config.toml
arch = "dit"
dataset = "telescope images of galaxies (Galaxy Zoo DECaLS)"
objective = "edm"
targets = ["bulge size"]
qk_norm = false
layers = 10
width = 192
positions = "learned"
beta2 = 0.999
warmup_steps = 950
weight_decay = 0.2
Rows from block 4 of a small class-conditioned image diffusion model, named by matrix and row number. Rows with one number belong to one neuron. Each number is 128 + 24 x the weight over its row's rms, rounded and kept within 0 to 255. All counts start at 0. After the name is the row's rms in percent of the matrix's.
After each neuron's rows are labels from the 100 images, of 14976 (inputs lightly noised), where the neuron reaches its highest value: "top examples" is what is common among them; "patch colour" is the nearest of a few named colours to the mean colour under the peak. Only what is clearly more common there than usual is listed. The data: telescope images of galaxies (Galaxy Zoo DECaLS). In brackets: how many of the 100.
# fc1: MLP up (model.blocks.4.mlp.fc1.weight, 768x192), inputs 0-95
# fc2: MLP down (model.blocks.4.mlp.fc2.weight, 192x768, transposed), outputs 0-95

fc1.480 078 [171 140 145  84 174  80  81 167 177 116 111 131 164 119 117 144 115 112 146 142 150 119  89 134 104 114 157 159 160 105 140 113 149 129 108 117 111 165  80 118 101 130 132 109 116 116 137 126 181 129 155  99 108 122 171 101 146 144 177 135 142 145 167 117 105 132 106 172 130 158 148 129  89 108 136 142 134 169 148 156 154 117 114 148 139 153 153 116  80  96 170 155  95 133 132 134]
fc2.480 081 [116 110 140 155 123 188 111  97 145 128 139 105  94 114 113 137 130 112 127 108 151 152 146 144 163 144 161 113 123 147  76 107 145 102 139 155 141  97 156 109 160 146 159 115 138 122 133 163 142  85 161 126 147  86 163 146 109 103  55 120 112 101 135 114 142 102 120 158 136 100 134 134 158 153 154 148  99 140 151 143 163 160 135 109 137 135 161 141 157 148 122 155 166  91 177 122]
top examples: shape: featured or disk (63); edge-on disk: no (52); bulge size: small (28)
patch colour: brown (45); grey (34)

fc1.671 094 [180  84  91  98 118 157  98 130 106 111 133 104  99 139 126  92 115 115  93 111 179 185 128 137  93 121 127 111 104 115 119 103  87 116 124 113 141 189 110 101 102 122 118  91 111 105 103 122 110 120 141 163 123 153 165 140 138  97 161 174 116 164 114 127 146 132 124 106  94 112 106 152 152 117 166 113 104 130 123 110 112 120  99 128 104 102  64 123 105 102 128 110 140 102 175 146]
fc2.671 081 [ 86 161 163 130 162 105 124 167 133  82 138  99 162 119  99  78 128 128 119 146 109  79 133 113 152 123 104 134 149 138 134 110 176 141 125 104 138  78  92 153 143 131 116 134 123 140  94 116 145 151 146 176 133 112  99  87 152 146 147  73  97 112 129 137  74 116 134  89 133 134 101 113 112  99 169 136  92 125 115 146 103 119 158 145 182  99 128 138 150 152 158 129 135 144 150 118]
top examples: shape: featured or disk (80); edge-on disk: no (77); spiral arms: yes (65)
patch colour: grey (52); brown (46)

fc1.128 107 [115  96 141 120 108 106 126 171 133 207 115 157 132 118 153 149 155  83 133 137 156 105 123 133 113 134 116 124 129 136 151 129 127 133 117 132 140 125 181 113  97 193  75  96 115  71 154 125 117  94 133 100 113 106 126 144  91 103 166 126 122 157 119  99  80 140 142 126 142 160  87 131 125 143 139 117 114 112 108 131 138 136 163 122 159 166 133 111 120 176 170 165  94 126  81 123]
fc2.128 110 [155 153 113 119 112 160 123  89 120 202 120 146 133 142 103 155 144  93 130 123 123 152 122 130 132 111 140 152 119 122  99 135 122 119 127 131 132 132 183 172 118  68 162  94 138  73 156 115 131 145 110  85 113 111 148 111 101 146  96 154 133 107 136  84 194 142 114 112 137 159 109 145 151 118 122 139 140 125 152 117 110 139  45 117 103 164 120 123 125  84  97 103 154 107 109 129]
top examples: shape: featured or disk (87); edge-on disk: no (78); spiral arms: yes (70)
patch colour: grey (45); brown (44)

fc1.347 110 [158  77  91 146  94 143  93 148 140 117 143 167 109 115 185 137  99  95 104  66 183 138 102 119  91 120 124 150 156 112 159 126 127 136 119 112 116 162  63 126 110 139 140 120 133 112 203 106 110 145 136 156 101 167  97 106 134 115 161 138 123 138 112 123 155 155 124 169 132 154 106 126  98 127 136 106 139 116 125 143 130  82 129 119 111 149 161 148  83 110 166 124 110 129 110 128]
fc2.347 107 [110 165 159 145 106 129 106 111 130 123 144 163 140 146  50 140 107 108 105 167 133 116 151 137 139 138 117 148  88 131  94 135 124 123 134 105 125 115  61 193 138 127 119 124 125 117 210 138 127 135 122 168  95 163 160 144 127 165  92 115 125 120 125 113 106 132 137 160 132 132 114 111 165 114 119 145 146 119 133 126 127 162 103 118 140 129 103 144 165 154  93 120 138 112 104 122]
top examples: shape: featured or disk (72); edge-on disk: no (65); spiral arms: yes (52)
patch colour: grey (45); brown (32)

fc1.738 081 [129 151 160 118 120 126  77 143 149 148 125 115 153 159 157 166 151 183 134 190 174 113 111 129 103 152 124 111 139 123 154 119  95 129 104 125 130 151 139 140 148 134  98 170 116 118 147 152 103 128 123 165 129 163 118 155 120 118 159 136  81 134 108 131 152 126 117 124 138 140 166 126 111 120 126 138  99 128  91 142 169 169  92 165 140 145 135 172 113 114  92 155 159 125 134  96]
fc2.738 084 [133  83 125 142 124 112 169 135 100 147 123 168 110 150 107  97 102  86 108 145 214 166 100 122 112 167 144 131 110 139 124 147 132 125 106 134 118 142 119 136 106 145 120  92 121 141 123 146  76 102 131 124 120 153  97 125 120 134  92 142 152 161 147 117 145 149 136 148  90 134  95 150 105 128 102 156 141 161 136 140 150 134 140  99 136  87 156  86  96 148 116 177 138 104 123 102]
top examples: shape: featured or disk (84); edge-on disk: no (83); spiral arms: yes (69)
patch colour: grey (60); brown (31)

fc1.90 102 [109 109 126 143 148 200 110  97 103 134 137 142 181 128 103 118 170 144 127 127 103 156 121 123 134 161 119 113 113 133 163 169 149 126 109 124 123 142 184 142 136 121 174 123 140 101 112 129 122 140 105 163 115 132 117 177 123 102 164 127 155 142 136 141 146 121 123 139 135 137  98 170 148 144 160 116 138 111 163 128 128 108  99 133 120 113 173 141 151 131 136 148 157 151 129  92]
fc2.90 113 [168 156 132 139 137  57 111 179 147 131 158 153  93 131 150 110 159 141 107 141 106  92 134 137 117 110 128 112 146 110  93 157 108 129 151 121 123 118 193 125 124 115  74 116 130 127 129 148 152 120 117 165 107 141 137 118 124  89 126 118 141 113 126 152  94 105 139 113 119 148  89 121 113 130 139 155 135  85 108 142 110 153 150 108 156 109  84 126  84 133 111 114 104 129 125 167]
top examples: shape: featured or disk (64); edge-on disk: yes (29)
patch colour: brown (69)

fc1.683 063 [130 115 115 153 144 127 117 121 116 144 140  77 123 106 105 140 136 113 132  89 124 143 125 163 124 137 126 173 140 122 140 131 151  93 139 118 108 154 128 156 138 124 141 103 197 136 134  87 142 142  97 118 122 102 115  60 151 137 138 119 148 143 152 141 124 120 137 170 189 166 122 100 150 126 152 162 141 128 134 141 127 131 126 167 100 185 151 135 132 163 149 137 114 130 126 117]
fc2.683 072 [120 160 187 113 134 133  86 134 144 122 144 109 116 127  88 140 149  92 118 168  89 104 150 110 159 105 120 172 135 139 118 149 130 145 102 104 128  91 117 106 129 138 121 112 103 142 155 150 127 135 118 118 136 135 147 147 136  97 102 105 125  98  93 136 124 119 138 144 152 160 106 158 128 127 185 120 115 141  97 123 121 145 132 151 184 170  73 117 156 145  74 114 143 122 119 151]
top examples: shape: featured or disk (71); edge-on disk: no (60); spiral arms: yes (54)
patch colour: brown (59); grey (37)

fc1.100 099 [115 168 141 125 151 169 123 120 143 119 128 120 122 150  93 112 145 147 126 140 149  93 165 135 174 158 148 100 102 137 117 143 102 121 107 144 136 141 130 128 114 110 118 159 108 110  14 125 113 112 149 125 150 103 180 152 163 107 143 116 115 112 162 128 161 123 150 108 110  98 144 139 166 136 155 107 127 127 116 101 153 138  74 139 145  93 103 113 160 101  70 125 137 118 174 125]
fc2.100 090 [154  92 106 122 150 100 154 145 131 111 121 108 129 124 153 119 135 141 124 116 137 160 102 128  68 113  93 102 159 112 143 130 150 135 141 138 156 121 131 117 135 153 114 145 139 129  34 121 132 143 167 139 140  89  81 120 159 148 168 122 123 135 137 126 103 124 115  97 106 103 140 124  94 129 150 137 114 133 142 148 132 109 180 137 122  83 141 112  97 132 164 142 109 140 162 150]
top examples: shape: featured or disk (69); edge-on disk: no (61); spiral arms: yes (47)
patch colour: grey (43); brown (40)

fc1.440 106 [120 110 126 154 142 129 137 140 126 194 132 132 106 125 174 124 135  99 156 175 172 117 135 125  92 154 121 133 129 184  96 123  85 121  94 150 146  95 130 106  93 134  64 106 111 134  90 134  98 112 133 103 140 143 166 153 105 121 152 103 133 153 130 101 152 153 135 134 153 147 117 119 132 156 144 125 128 136  82 134 164  88 153 156 167 130 137 121 146 136 129 133 122 126 108 132]
fc2.440 094 [142 137 116 126 130 129 146 131 132 180 132 131 147 128  74 129 127  92 138  94 111 152 129 143 159 114 139 123 131  83 138 128 155 139 154 141 144 146 124 169 119 129 190 101 140 139 100 131 148 150 189 117 129 132 107 104 108 155 155 150 119 105 130  61 113 141 117 137 131 138 121 128 106 139 129 134 132 125 185 127 148 156  47 143 106 106 137 116 113 119 124 125 145 136 120 126]
top examples: shape: featured or disk (67); edge-on disk: no (57); spiral arms: yes (49)
patch colour: brown (50); grey (26)

fc1.68 072 [152 139 147 139 118 135 129 139 139 123 135 158 152 128  93 146 154 104 153 177 203 123 101 122 138 142 121 129 149 124 105 125 142 151 113 137 127 127 162 155 103 143 141 162 125 119 132 155 134 115 113 118 145 127 161 125 148 144 187 125 143 116 168 110  93 133 129 162 146 163 143 140 145 109 166 129 161 128 142 126 118 105  81 161 127 162 169 163 109 162 142 129 143 186 128 169]
fc2.68 079 [125 104 127 135 117 124 134 111 133 136 125  97 125 124 159 147 130 141 126 115 217 106 136 139  93 140 128 127 133 128 140 121 103 137  96 127 130 106 133  59 137 115 106 126 134  98 119 116 115 111  83 123 136 132 152 165 107 121 150 121 165 111 155 127 181 117 115 167 122 128 130 119 112 133 111 116 113 135 114 109 149 143 163 126 162 154 115 114 113 123 134 124 132 143 143 128]
top examples: edge-on disk: no (50)
patch colour: grey (56)

fc1.371 113 [135 165 131 155 148 136 115 161 100  66  94 112  93 123 114 129 119 112 130 156 146 166 113 136 161 143 122  95 138 114 154 117 139 107 108 115 131 145 112 168 123 111 153 141 132 159 135 104 134 148 143 143 155 153 170 137 153 156 156 113 150 120 127 142 121 118 101 194 113 129 106 121 166 164 101 103 105 125  93 107 169 136  81 171 113  97 129 135 170  66  91  93  90 113 135 136]
fc2.371 104 [131 106 131 149 157 110 125 101 163  60  80 125 154 119 146 114 116 116 118 109  83  86 141 124  95 126 120 111 118 128 111 125 116 144 143 127 125 106 113  81 136 149 104 152 111 169 136 157 126 102  74 152 152 161  78 140 135 112 100 140 142 136 141 148 140 123 163 181 116 127 118 119 103 148 101 145 118 113 149 137 161 130 184 160 146 108 120 123  91 184 182 161 141 130 138 123]
top examples: shape: featured or disk (75); edge-on disk: no (65); spiral arms: yes (56)
patch colour: brown (42); grey (38)

fc1.631 084 [161 162 126 135 173 102 139 106 192 140 129 119 132 151 159 138 123 124 181 140 163 103 114 143 167 141 134 135 140 107 139 121 114 102 110 142 124 110 129 128 141 129 101 180 124 147 101 126 143 142 162 152 135 167 159 138 124 116 170 125 133 119 120 120  91 136 125 184 133 152 145 121  90 144 124 146 118 160 129 156 137 122 102 141 121 156 111 140 116 145 162 129  79 150 145 143]
fc2.631 090 [121 111 121 132 133 159 104 126  91 120 107 112 139 121 116 149 118 139 143 114 140 183 141 118  99 115 127 123 123 125 148 125 107 122 162 148 131 144 134 158 119 141 152  92 123 134 112 128 107 115 188 135 153 171 123 183 110 135 138 134 128 159 108 109 201 123 130 175 159 115 146 135 139 154 113 130 133 155 131 122 151 119 141 136 139 134 158 102 137 117 108 133 138 135 133 125]
top examples: shape: featured or disk (62); spiral arms: yes (41)
patch colour: grey (49)

fc1.492 080 [111  87 151 139 112 158 126 169 132 155 154 134 123 139 118  80 155 126 132  84 154 127 110 186 133 121 139 126 112 117 163 121 143 140 153 122  88  94 133 154 116 146 142 145 121 145 117 137 178 129 109 143 118 166 158 114 151 108 157 122  62 140 160 109 124 146  94 151 158 105 141 147 142 154 177 113 127 109 146 103 136 124 123 118 136  82  89 175 180 177 149 101 152 132 120 155]
fc2.492 090 [122 154 112 143 111 149 168 138 162 160 148 100 155 135 144 107 129 137 132 175 144 122 137 104 158 129 130 158 139 136  96 114 108 132 130 113  95 130 150  97 143 105 101 112 129 122 102 118  81 147  88 142 116 157 117 146 151 152  99 104  76 122 104 126 123 133 162 141 118 146 106 126 125 106 135 136 140 117  99 196 150 125 163 114  95 113 169 140  45 125 147 110 121 153 134  82]
top examples: shape: featured or disk (65); edge-on disk: no (56); spiral arms: yes (51)
patch colour: grey (42); brown (39)

fc1.129 087 [111 136 158 136 116 114 161 174 123 143  91 110 141  90 122 145 118 151 104 136 135 109 127 139 102 110 131 143 142 123 105 115 144 118 149 122 129 116 148 164 123 162 106 144 127  56  82 149 137 160 172  85 145  77  88 173 136  81 161 110 118 124 129 121 132 131 129 102 115 158 115 163 120 135 164 150 140 120 156 143 127 106 145 131 154 174 165 148 102 167 128 125 109 171  83 135]
fc2.129 089 [140 118 124 148 113 151 138  91 127 146 109 113 119 139 126 154 134 153 109 128 109 161 137 122 145 138 115 137 128 122 158  99 113 126 101 115 134 132 162 132 138  87 159 143 149  61 112 107 135 124  51  89 147  86 174 168 108 151 131 142 115 141 125 110 125 135 125  94  96 150 126 112 137 121 176 124 150 142 106 116 115 140  57 126 124 188  94 141 128  84 127 116 147  99 122 125]
top examples: shape: featured or disk (67); edge-on disk: no (53); spiral arms: yes (44)
patch colour: brown (79)

fc1.666 078 [145 113 151 145 119 158 112  69 130 153 163 146  97 150 132 109 126 119 117 121 159 147 137 120  97 123  98 113 118 140 125 145 133 104 119 163 115 105 125 168  78 120 143 118 133 134 117 169 124  99 147 122 105 177 137 134 117 150 156 156 127 126 141 108 171 129 111 140 150 130 110 108 138 114 131 130 137 143  83 113 137  89 102 143 141 102  99 122 142 122 146 115 148 164 130 131]
fc2.666 075 [131 153 123 171 106 107 138 170 129 150 163 161 146 129  91  95 110 124 105 107 103 125 135 143 167 133 134  93 140  92 131 125 163 148 131 159 123 136 109 107 118 171 121 106 152 149  93 119 119 148 149 182 115 191 147 157 121 104 103 139 110 137 127 116 106 117 130 110 148 103 150 148 138 111 149 129 133 112 139 143 150 135 140 122 112  47 128 128 125 134 118 143  93 146 127 145]
top examples: shape: featured or disk (78); edge-on disk: no (74); spiral arms: yes (65)
patch colour: grey (66)

fc1.269 055 [122 152 162 115 141 132 108 117 131 128 178 121 118 110 143 123 136 127 147 108 149 107 132 140 166 105 146 134 115  98 149 132 144 131 131 118 115 115 107  68 115 103 136 125 133  98 147 143 118 115 156 126 124 138 108 112 139 132 124 117 159 131 169 131 146 124 142 143 121 129 145 112 148 119 101 134 149 114 108 102 143 155 123 120 134 117  91 121 113 104 129 116 131 128 124 124]
fc2.269 060 [118 102  94 116 122 138 137 123 111 103 113 130 143 133 115 142 117 117 143 134 101 129  96 114 105 128 114 140 142 110 121 127 107 115 110 108 120 134 129 123 127 138 117 123 123 116 132 132 119 140  79  99 142  80 112 102 145 133  78 120 123 125 127 154 131 138 110 155 156 123 137 117 129 142 149 116 132 125 143 149 131 110 105 124 115 140 140 128 112 145 114 144 122 115 147 133]
top examples: spiral arms: yes (40)
patch colour: brown (58); grey (33)

fc1.144 084 [101 165 154 118 158  80 122 105 126 160 126 108 131 117 145 167 142 116 134 183 158 119 146 155 123 121 127 113 160 103 134 176 131 134 148  96 102 142 133 128 175 171 111 112  99  82 141 168 127 107 141  81 135 110 148 101 128 111 161 128 138 122 154 121 144 181 129 125 183 126 127 155 118 146 163 120 153 118 148 147 176 160 128 168  90 142 132 135 155 101 114 130 136  87 149 106]
fc2.144 084 [130 104 116 142 148 118 122 126 137 138 140 121 114 110 160 131 139 141 134 133 165 127 151 135 111  80 150 120 142 101 153 121 128  80 151 131 161 180 134 141  71 141 161 135 145 131 131 139 112 125  93 116 148 109 121 137 105 150 139 123 125  88 120 107 162 128 120 125 129 124 108 129 120 129 126  79  95 161 131 107 113 134 176 122  76 190 121 140 152 106 139 135 134 132 120 109]
top examples: shape: featured or disk (63); edge-on disk: no (56); spiral arms: yes (43)
patch colour: grey (41); brown (32)

fc1.625 095 [148 120 126 147 137 169 118 119 138  79 105 137 124 150 165 144 140 120 133 141 139 117 139 152  94 139 133 137 131 136 124 183 118 135 126 121 128 138  67  96 101 125 122 163 143  88 129 129 105 157 163 174 119 176 142 109 115 106 157 164 120 124  88 125 128 146 148 136 132 106 168 138 126 144 115 149 135 158 140 143 153 105 103 140 111 193 165 147 107 124 163 120 109  99 140 127]
fc2.625 088 [109 117 122 137 130 104 129 169 144  73  98 127 126 108  93 131 127 126 138 116 108 148 131 120 146 121 128 118 130 122 131 152 135 132 133 120 129 130  62 241 130 132 127 147 129 122 119 139 146  95 207 170 133 169 127 187 125 154 153 111 113 126 161 107 121 133 112 132 129 117 138 120 143 143 114 113 147 153 142 126 159 143 161 131 145 168 116 144 140 137 108 123 129 145 136 139]
top examples: shape: featured or disk (73); edge-on disk: no (69); spiral arms: yes (48)
patch colour: grey (51); brown (31)