python train.py --arch="dit" --model="class-conditioned image diffusion model" --dataset="telescope images of galaxies (Galaxy Zoo DECaLS)" --train_examples=88335 --image_size=48 --horizontal_flip=true --conditioning="class" --objective="edm" --cond_dim=256 --targets=["bulge size"] --num_classes=4 --cond_dropout=0.2 --norm="layernorm" --activation="squared_relu" --mlp_ratio=4 --head_dim=16 --fused_qkv=false --qk_norm=false --inner_norm=false --patch_size=[8, 8] --layers=10 --width=192 --positions="learned" --optimizer="adamw" --lr=0.0016 --beta1=0.9 --beta2=0.999 --eps=1e-08 --steps=19100 --batch_size=64 --epochs=13.8 --lr_schedule="cosine" --final_lr_fraction=0 --warmup_steps=950 --weight_decay=0.2
Rows from block 4 of a small class-conditioned image diffusion model, named by matrix and row number. Rows with one number belong to one neuron. Each number is 500 + 50 x the weight over its row's rms, rounded and kept within 0 to 999. All counts start at 0. Numbers have three digits each. After the name is the row's rms in percent of the matrix's.
After each neuron's rows are labels from the 100 images, of 14976 (inputs lightly noised), where the neuron reaches its highest value: "strongest on" is what is common among them; "patch colour" is the nearest of a few named colours to the mean colour under the peak. Only what is clearly more common there than usual is listed. The data: telescope images of galaxies (Galaxy Zoo DECaLS). In brackets: how many of the 100.
# fc1: MLP up (model.blocks.4.mlp.fc1.weight, 768x192), inputs 96-191
# fc2: MLP down (model.blocks.4.mlp.fc2.weight, 192x768, transposed), outputs 96-191

fc1.291 081:549522351439550497545517518433519565524474496531473517506497487485453534577585531520549613595488532489421495489479534497457518521476576530598446526454518498477561540554488487566569450440545452526547394421454428488446495452419470528524496447449564473519509520475485549479596501507447485457
fc2.291 087:491449402403456464437534482417505545422498482524514515567497524575478521343532519489499462392556516505461513530480466508452483449509380537591442570403500449582404464502525500580456428563436489516417481540482570515452587464361474504451528551536516541504477527489537475550477519519521532535
strongest on: edge-on disk: no (54); spiral arms: yes (44)
patch colour: brown (49); grey (45)

fc1.200 086:556438506551463548629466529502517458460534597530507484406418545500520481512479466489526637501504456519512497474476494535514526523478650491473507453471475496502504505497561423449561538433493515475321520530512477454431493487422442497505450526536384459512603460454523512510530519475432543549
fc2.200 090:503544474520561487510527486490479468530506441518497449553541481482456494483449538540510399544486463474520477492493539506465495512581309572442523479484531463556544540523544480469497521563544529382733647526449530453490549481452481529480542509457328481514465515472502385467548502514407492474
strongest on: bar: no (30)
patch colour: brown (33)

fc1.583 105:513488561427480458516496491532516471513458457545484465556546576588497471571512442513552483474505552673409568472517433526586418483520503485528547568414491555558523463462342453544503485533523490581447449517509534502487496445525497419493449536536508466445473551509476533478475460485490516495
fc2.583 085:517515549430546523442466472481540451514482560548515492420460408426514456439591439448528512498517609662414588451505535495614489547487543518494527620424511548435468537412393486521498442462432461554485596518509455507450521456510464544556509480453505503448497476514482567518469511452450518454
strongest on: edge-on disk: no (50); spiral arms: yes (39)
patch colour: grey (63)

fc1.269 055:506522477532518535381470463328480422492557510434496536558441435497482473479510513482504559455506483475532502511492456507496557492518403548482502436557474531521473513365538452465519562460512524502460144537522520528498515533511591481476514497560456519498526450461524571519535488492305533511
fc2.269 060:468501379537499397452528500575499483496534489492490475509530507515528490536568489430526336486529489529565466488487513492550499496452805462491500408544498475470531515588481535478452552490395506510529345465511495616529486495586539501513500457478415454517530507469474649481625510404573630443
strongest on: spiral arms: yes (40)
patch colour: brown (58); grey (33)

fc1.247 059:500473465535467509514535482402559571437470567464484613553508493546625483472359501491533568548435478523487489485538431449566512591543421520536511530579543455568489577536528494530516521483523508548504317618515527508511486529494515478541548471526469476525501513474500551535515512511429555464
fc2.247 064:581507528464501427545472482465551547467475488458490494482494509453570501522361446475533476479427459510479559526456526556512528404413744446542499535518454462446474447448481605503511530465461592512456422475543459569504492432544509500444506512475531432488528479508526541478449460481561578530
strongest on: bulge size: small (25)
patch colour: grey (63); brown (33)

fc1.758 065:513514405502479520605505463460555437495543463418529527466473487458555554516506541464534573491505402491472537568579471541544573500511549547593503383604490553478544538460505509470555522493515458480609311514459469514522568517537505541527495525414698475553552414493568567558517577527519509527
fc2.758 079:523524442451534460532515495507567535506492472512514518566446508575481460507585491533542489513551509499525510567537472522482447535468397465603488448547523518527438464484532500487513449536493445515327427486399502502460524527466469527459528501490765519526459524512520607507548567523550521528
strongest on: shape: featured or disk (60); spiral arms: yes (40)
patch colour: brown (53)

fc1.100 099:543494530524474475507550464525489501492477468489482505485493597542484575366566532414546446482560454511483465511480534610450532502472518521480452472566476528590434505489489508485519541499521478401403372540569565517474519571590541501483440514458424527474467540492526575486554523450496519458
fc2.100 090:533502569546525520393430542578511488530482521522499498516499420477484587631559506553565596535486422502493503483510476413459541507567624518479477499548501520421568488562471520532487555503528484445643500451551425483506480560608544504565551497530380492480549452505475555486555530395473540513
strongest on: shape: featured or disk (69); edge-on disk: no (61); spiral arms: yes (47)
patch colour: grey (43); brown (40)

fc1.688 073:511497393503520569541507504621471523487511447531481478536479527535506494459472446524475656483514493504547421481502547486501433491521506455478539393486471416470539448462470466536545547519635498500498582508477522351518533457518531500493491467462512441517484488514418413521625484364610592559
fc2.688 058:518516458488524423566519512664528504445464468487545450513513470517495473533505508497443435498538561505464458497479513424450529518561436454520494509454450537436512463437522549518471531514483490543536311554438504551430478467530483492487495464501312495493476497482497535538536501450683545571
strongest on: roundness: cigar-shaped (31)
patch colour: brown (59)

fc1.293 069:504526520560424485560454470419424505525500504528438484526511493558547461567498438438439449530479536456471529410420455530430522497535589506487497527469462464501537510370509594549480479556431505529430429435548492513465473416498435521478465476558517466528527559481486502477414528520398480567
fc2.293 066:525512453344480479388433523593467548478437522491493498491502517497517450494600523541405499455569521581502571553533499530492470540493471465465475502424526436469433482476451492523464550534491450558629642491456434553455540497529534533478451539454415502495502469469470586574582520429554584473
strongest on: edge-on disk: yes (30)
patch colour: grey (60); brown (34)

fc1.591 078:478455539503462504610507531592463460498445482547475514542504583555507515441432566503563439478500593557509532451490444552445488509359460513458480504520553551570526464586490504488544585533538537514445409489510483486522497416504398493490533499503361516436514511565501589444427540472612547523
fc2.591 081:458539617483550532513443442510486469506503519515580510437481422384537486611494555477538583552489560479464519441482538414530483464630646486445495521538429566447525525460417466535495533432504558518560414499541501527507507391532465523512538479476337469425553492528494516502453451464569561499
strongest on: shape: featured or disk (77); edge-on disk: no (64); spiral arms: yes (54)
patch colour: brown (52); grey (45)

fc1.5 084:580553474527530513681548454514469532442488436433460498492431480542434472496544544506537516539531468552521532466481478477464457520423487458504483486486454492523571543438504520506522590484485484555403512511525461512480561568520396424478472445584492565454505522505511546533523466456577553483
fc2.5 090:530530512596501459533534505554480506570514590480535494524578581478440437463433504486459439446459476498488574482543453495530451478631615437471464455488598390428520486526529558461563537586487483527625622530441575472508443537496487509544577534467493411468484512543500494526494534496516524473
strongest on: spiral arms: yes (40)
patch colour: brown (55)

fc1.694 108:539526562554470489440590529455504486401494632497591540451504644557530505612556529391508499419530478533534532494507526499469537546447622480489541463463468447509550455534524519476504483377512480488460467536460426511480476552490419491546491465516532502482534441434544550480501519478421506502
fc2.694 119:513464553563558501387407485469491471576505378496439542571518366462513475350391531597514464565498498517569468500479503491429541477572416541491514497473567443496454538498550495477528487626540500465484522462472569516467484568463425525495530562482529512493447563442488515512511490461489483482
strongest on: shape: featured or disk (65); edge-on disk: yes (35)
patch colour: brown (85)

fc1.646 075:484548452493488461489488563465515443539494458428441434484571498504501511457395494469414576503489557515467498501505495516526479517512483498468563616493590502466437529640445493485393426514401438479473382508491443491518592512442516419530467505497398534468450549484448515515536462524514472543
fc2.646 070:483505619506491474417490580675505544538547505527418517475531452458535491505550483531481639502486502529517621493575510503570410481533577532513432469505575463461543521504469530502424517548490468464514531432476460511503459583600447508516614469514378552450531530507531548510375510486668551569
strongest on: edge-on disk: yes (30)
patch colour: grey (50); brown (48)

fc1.248 059:474455461478471468480500523499475497572527499470548547421487495467568499463513536424562448461494522428487397448470546467429529538481502492589586556582550509506449415397526545457480484546468530479597552546564500515463542482477529485473535528544628505540509493499502682529424532538517461479
fc2.248 058:536465423511521489405587506540530559446527492540451547574539550528497516515597508466491469527508578501536548522447403542508475495478452557582406553467505457513543439591526449470548431490555487423486535549478507471578523517490505439489527515528470529479474601487530500501537461588466477542
strongest on: shape: featured or disk (60)
patch colour: brown (39)

fc1.491 079:472571346505475481422472561558548540494547565540495502440504456502417462506532417447542614596506521467517427570504472439521461447498511502536447437441452465521394468549524543465486433502539433458487425502500468459492463520516508488553401444370519482423474491483455424539610456453519524466
fc2.491 091:480404455552518505426531503527550530527554456515465511559560506506506494550519435479552479449483518440495470555573521513546512470446526554603472438512546521422607445513538570503457447530479454482504597448480512456496475528540455502453592540559572455404499542504503452397600542515479548596
strongest on: edge-on disk: yes (29)
patch colour: brown (85)

fc1.114 093:519498537453496453595531467505557550527499528491421476635574500556489474496575389509464494497564528504415490545426440450575467506575374520512482492481520597544464476524343549517534462526569510513485459541507528508599458436551492454555490512587481542517406457527522545512511532496495544464
fc2.114 092:515528505414476563518482525511540584450505508463597480383404499461527492499499347463494472494478531512419460550544559551560473507375686474547439537497462574458563501454332527541480461449468528487479512460505460558638487403485500520453525483429448448519564525533486515498504460477519535545
strongest on: edge-on disk: no (50); spiral arms: yes (43)
patch colour: brown (53); grey (41)

fc1.467 086:434567452543488455495581502480587469492504480512444561537585504525536532526481482534435557525586535451592570584394468468518509489461488467611565439501525468573485479504487450501539520565516484492473465514578486512496503460532445487564614513558585496441529509539454593540569525503421493534
fc2.467 087:496548530529486493511558491407425561515548469510466430488497526442450486536518606559583399516553512537411447472413449504519492449455435429401464508495436551478497472482503589474550501569577481463450378486425507527573549488519516495500547456543528485569517496491485465473577481425387516520
strongest on: spiral arms: yes (39)
patch colour: grey (38)

fc1.209 096:544516429583419502605430505490447425474517518512508528478464451496583438454523496404537583492508542437444544507524483499510498513507550550470535460539501473464373443403581592551542529468460541483488403416555571542473485462533546480513556514542565565573465562578497476445565527545481518486
fc2.209 102:498517525473518459546505496494430397534507490461496516498564522541573437557465513566498434507480493479447564553466569441503523518489439478469504411538520462609540537485548595598447592543520569528504479511532429537482527482536552539481409499474605427571542435547459620580569468535552591539
strongest on: edge-on disk: yes (36)
patch colour: grey (69)

fc1.540 071:504469484465537524443516527538509459495552590567532549485567584549419528545369464433501569475515435520476409495454474422586493528550598513507469494485550519570515478473500496470580564510639595550493471547469481463506439518566546402494479492552500598506541413501552462490513604466520548535
fc2.540 082:513527550454472487409459486576518458516533421516514511468481396439430467420471402574474475546411449511436527499462580560598493468419181516528485485468469525459541572514406493474447505533461571542471442466460495476557416497521523591529554516425563439462508566523421522521499469467538546483
strongest on: edge-on disk: yes (34); roundness: cigar-shaped (29)
patch colour: brown (89)

fc1.68 072:499503478463567455438555498511485552491496459547510532518559549535478417490495480481548471545471520467475568507570492483513528520521593505542476428560575582474528547463444472419525582546538526542553343479445553543493549456510503501669519558516638526553554489471470645502526544551513504523
fc2.68 079:500524523444500579333467481507476500479546494517571460537506520488527480504448545544479554496470475496445507509530514493462451495556375492488478495515506542550494521408475495522482524485511490549468314480508506423525548501518505513527493428485637501506565537511557804499480470607502451501
strongest on: edge-on disk: no (50)
patch colour: grey (56)

fc1.377 072:547527491548454483596465529427589429539508475553454436547460427603433532481501558511530509518455497431470504638499555490501478493497501492491538421414411452537499522457510507457512488500558555520413427493602478535564441540560480408503435573561537545466510458495408576465496491511429521466
fc2.377 072:493530543536513460551552611455504541504449496490449536466457528474474518509467452513412433502478474514517576531571591525540448496545507551531508476493572505517484503500505490476510531476545516568752454545442502493466553563617458459608536517453552454514507550565524722474578474493429513436
strongest on: bulge size: small (25)
patch colour: grey (54); brown (38)

fc1.26 080:488459529487534484604401560550527522561555497473453510443506451514477381460548490529547490497471504466498517405444540491508524452470631546470475521513513604422487571445419540549535495564499549490556423460497486502527527459432520443404586569519632550602459448507550560579503539539509523457
fc2.26 076:523575552487501546581526496649455578511542556579511481492479564544443437439543454491427558529472536459463514527521525482613483567554321492429481530552477530500537491446417507565589446441532459498401474514476554451552559439476527456503476431512604444491551443556518591515450525445597582520
strongest on: shape: featured or disk (64); edge-on disk: no (50); spiral arms: yes (42)
patch colour: grey (44); brown (37)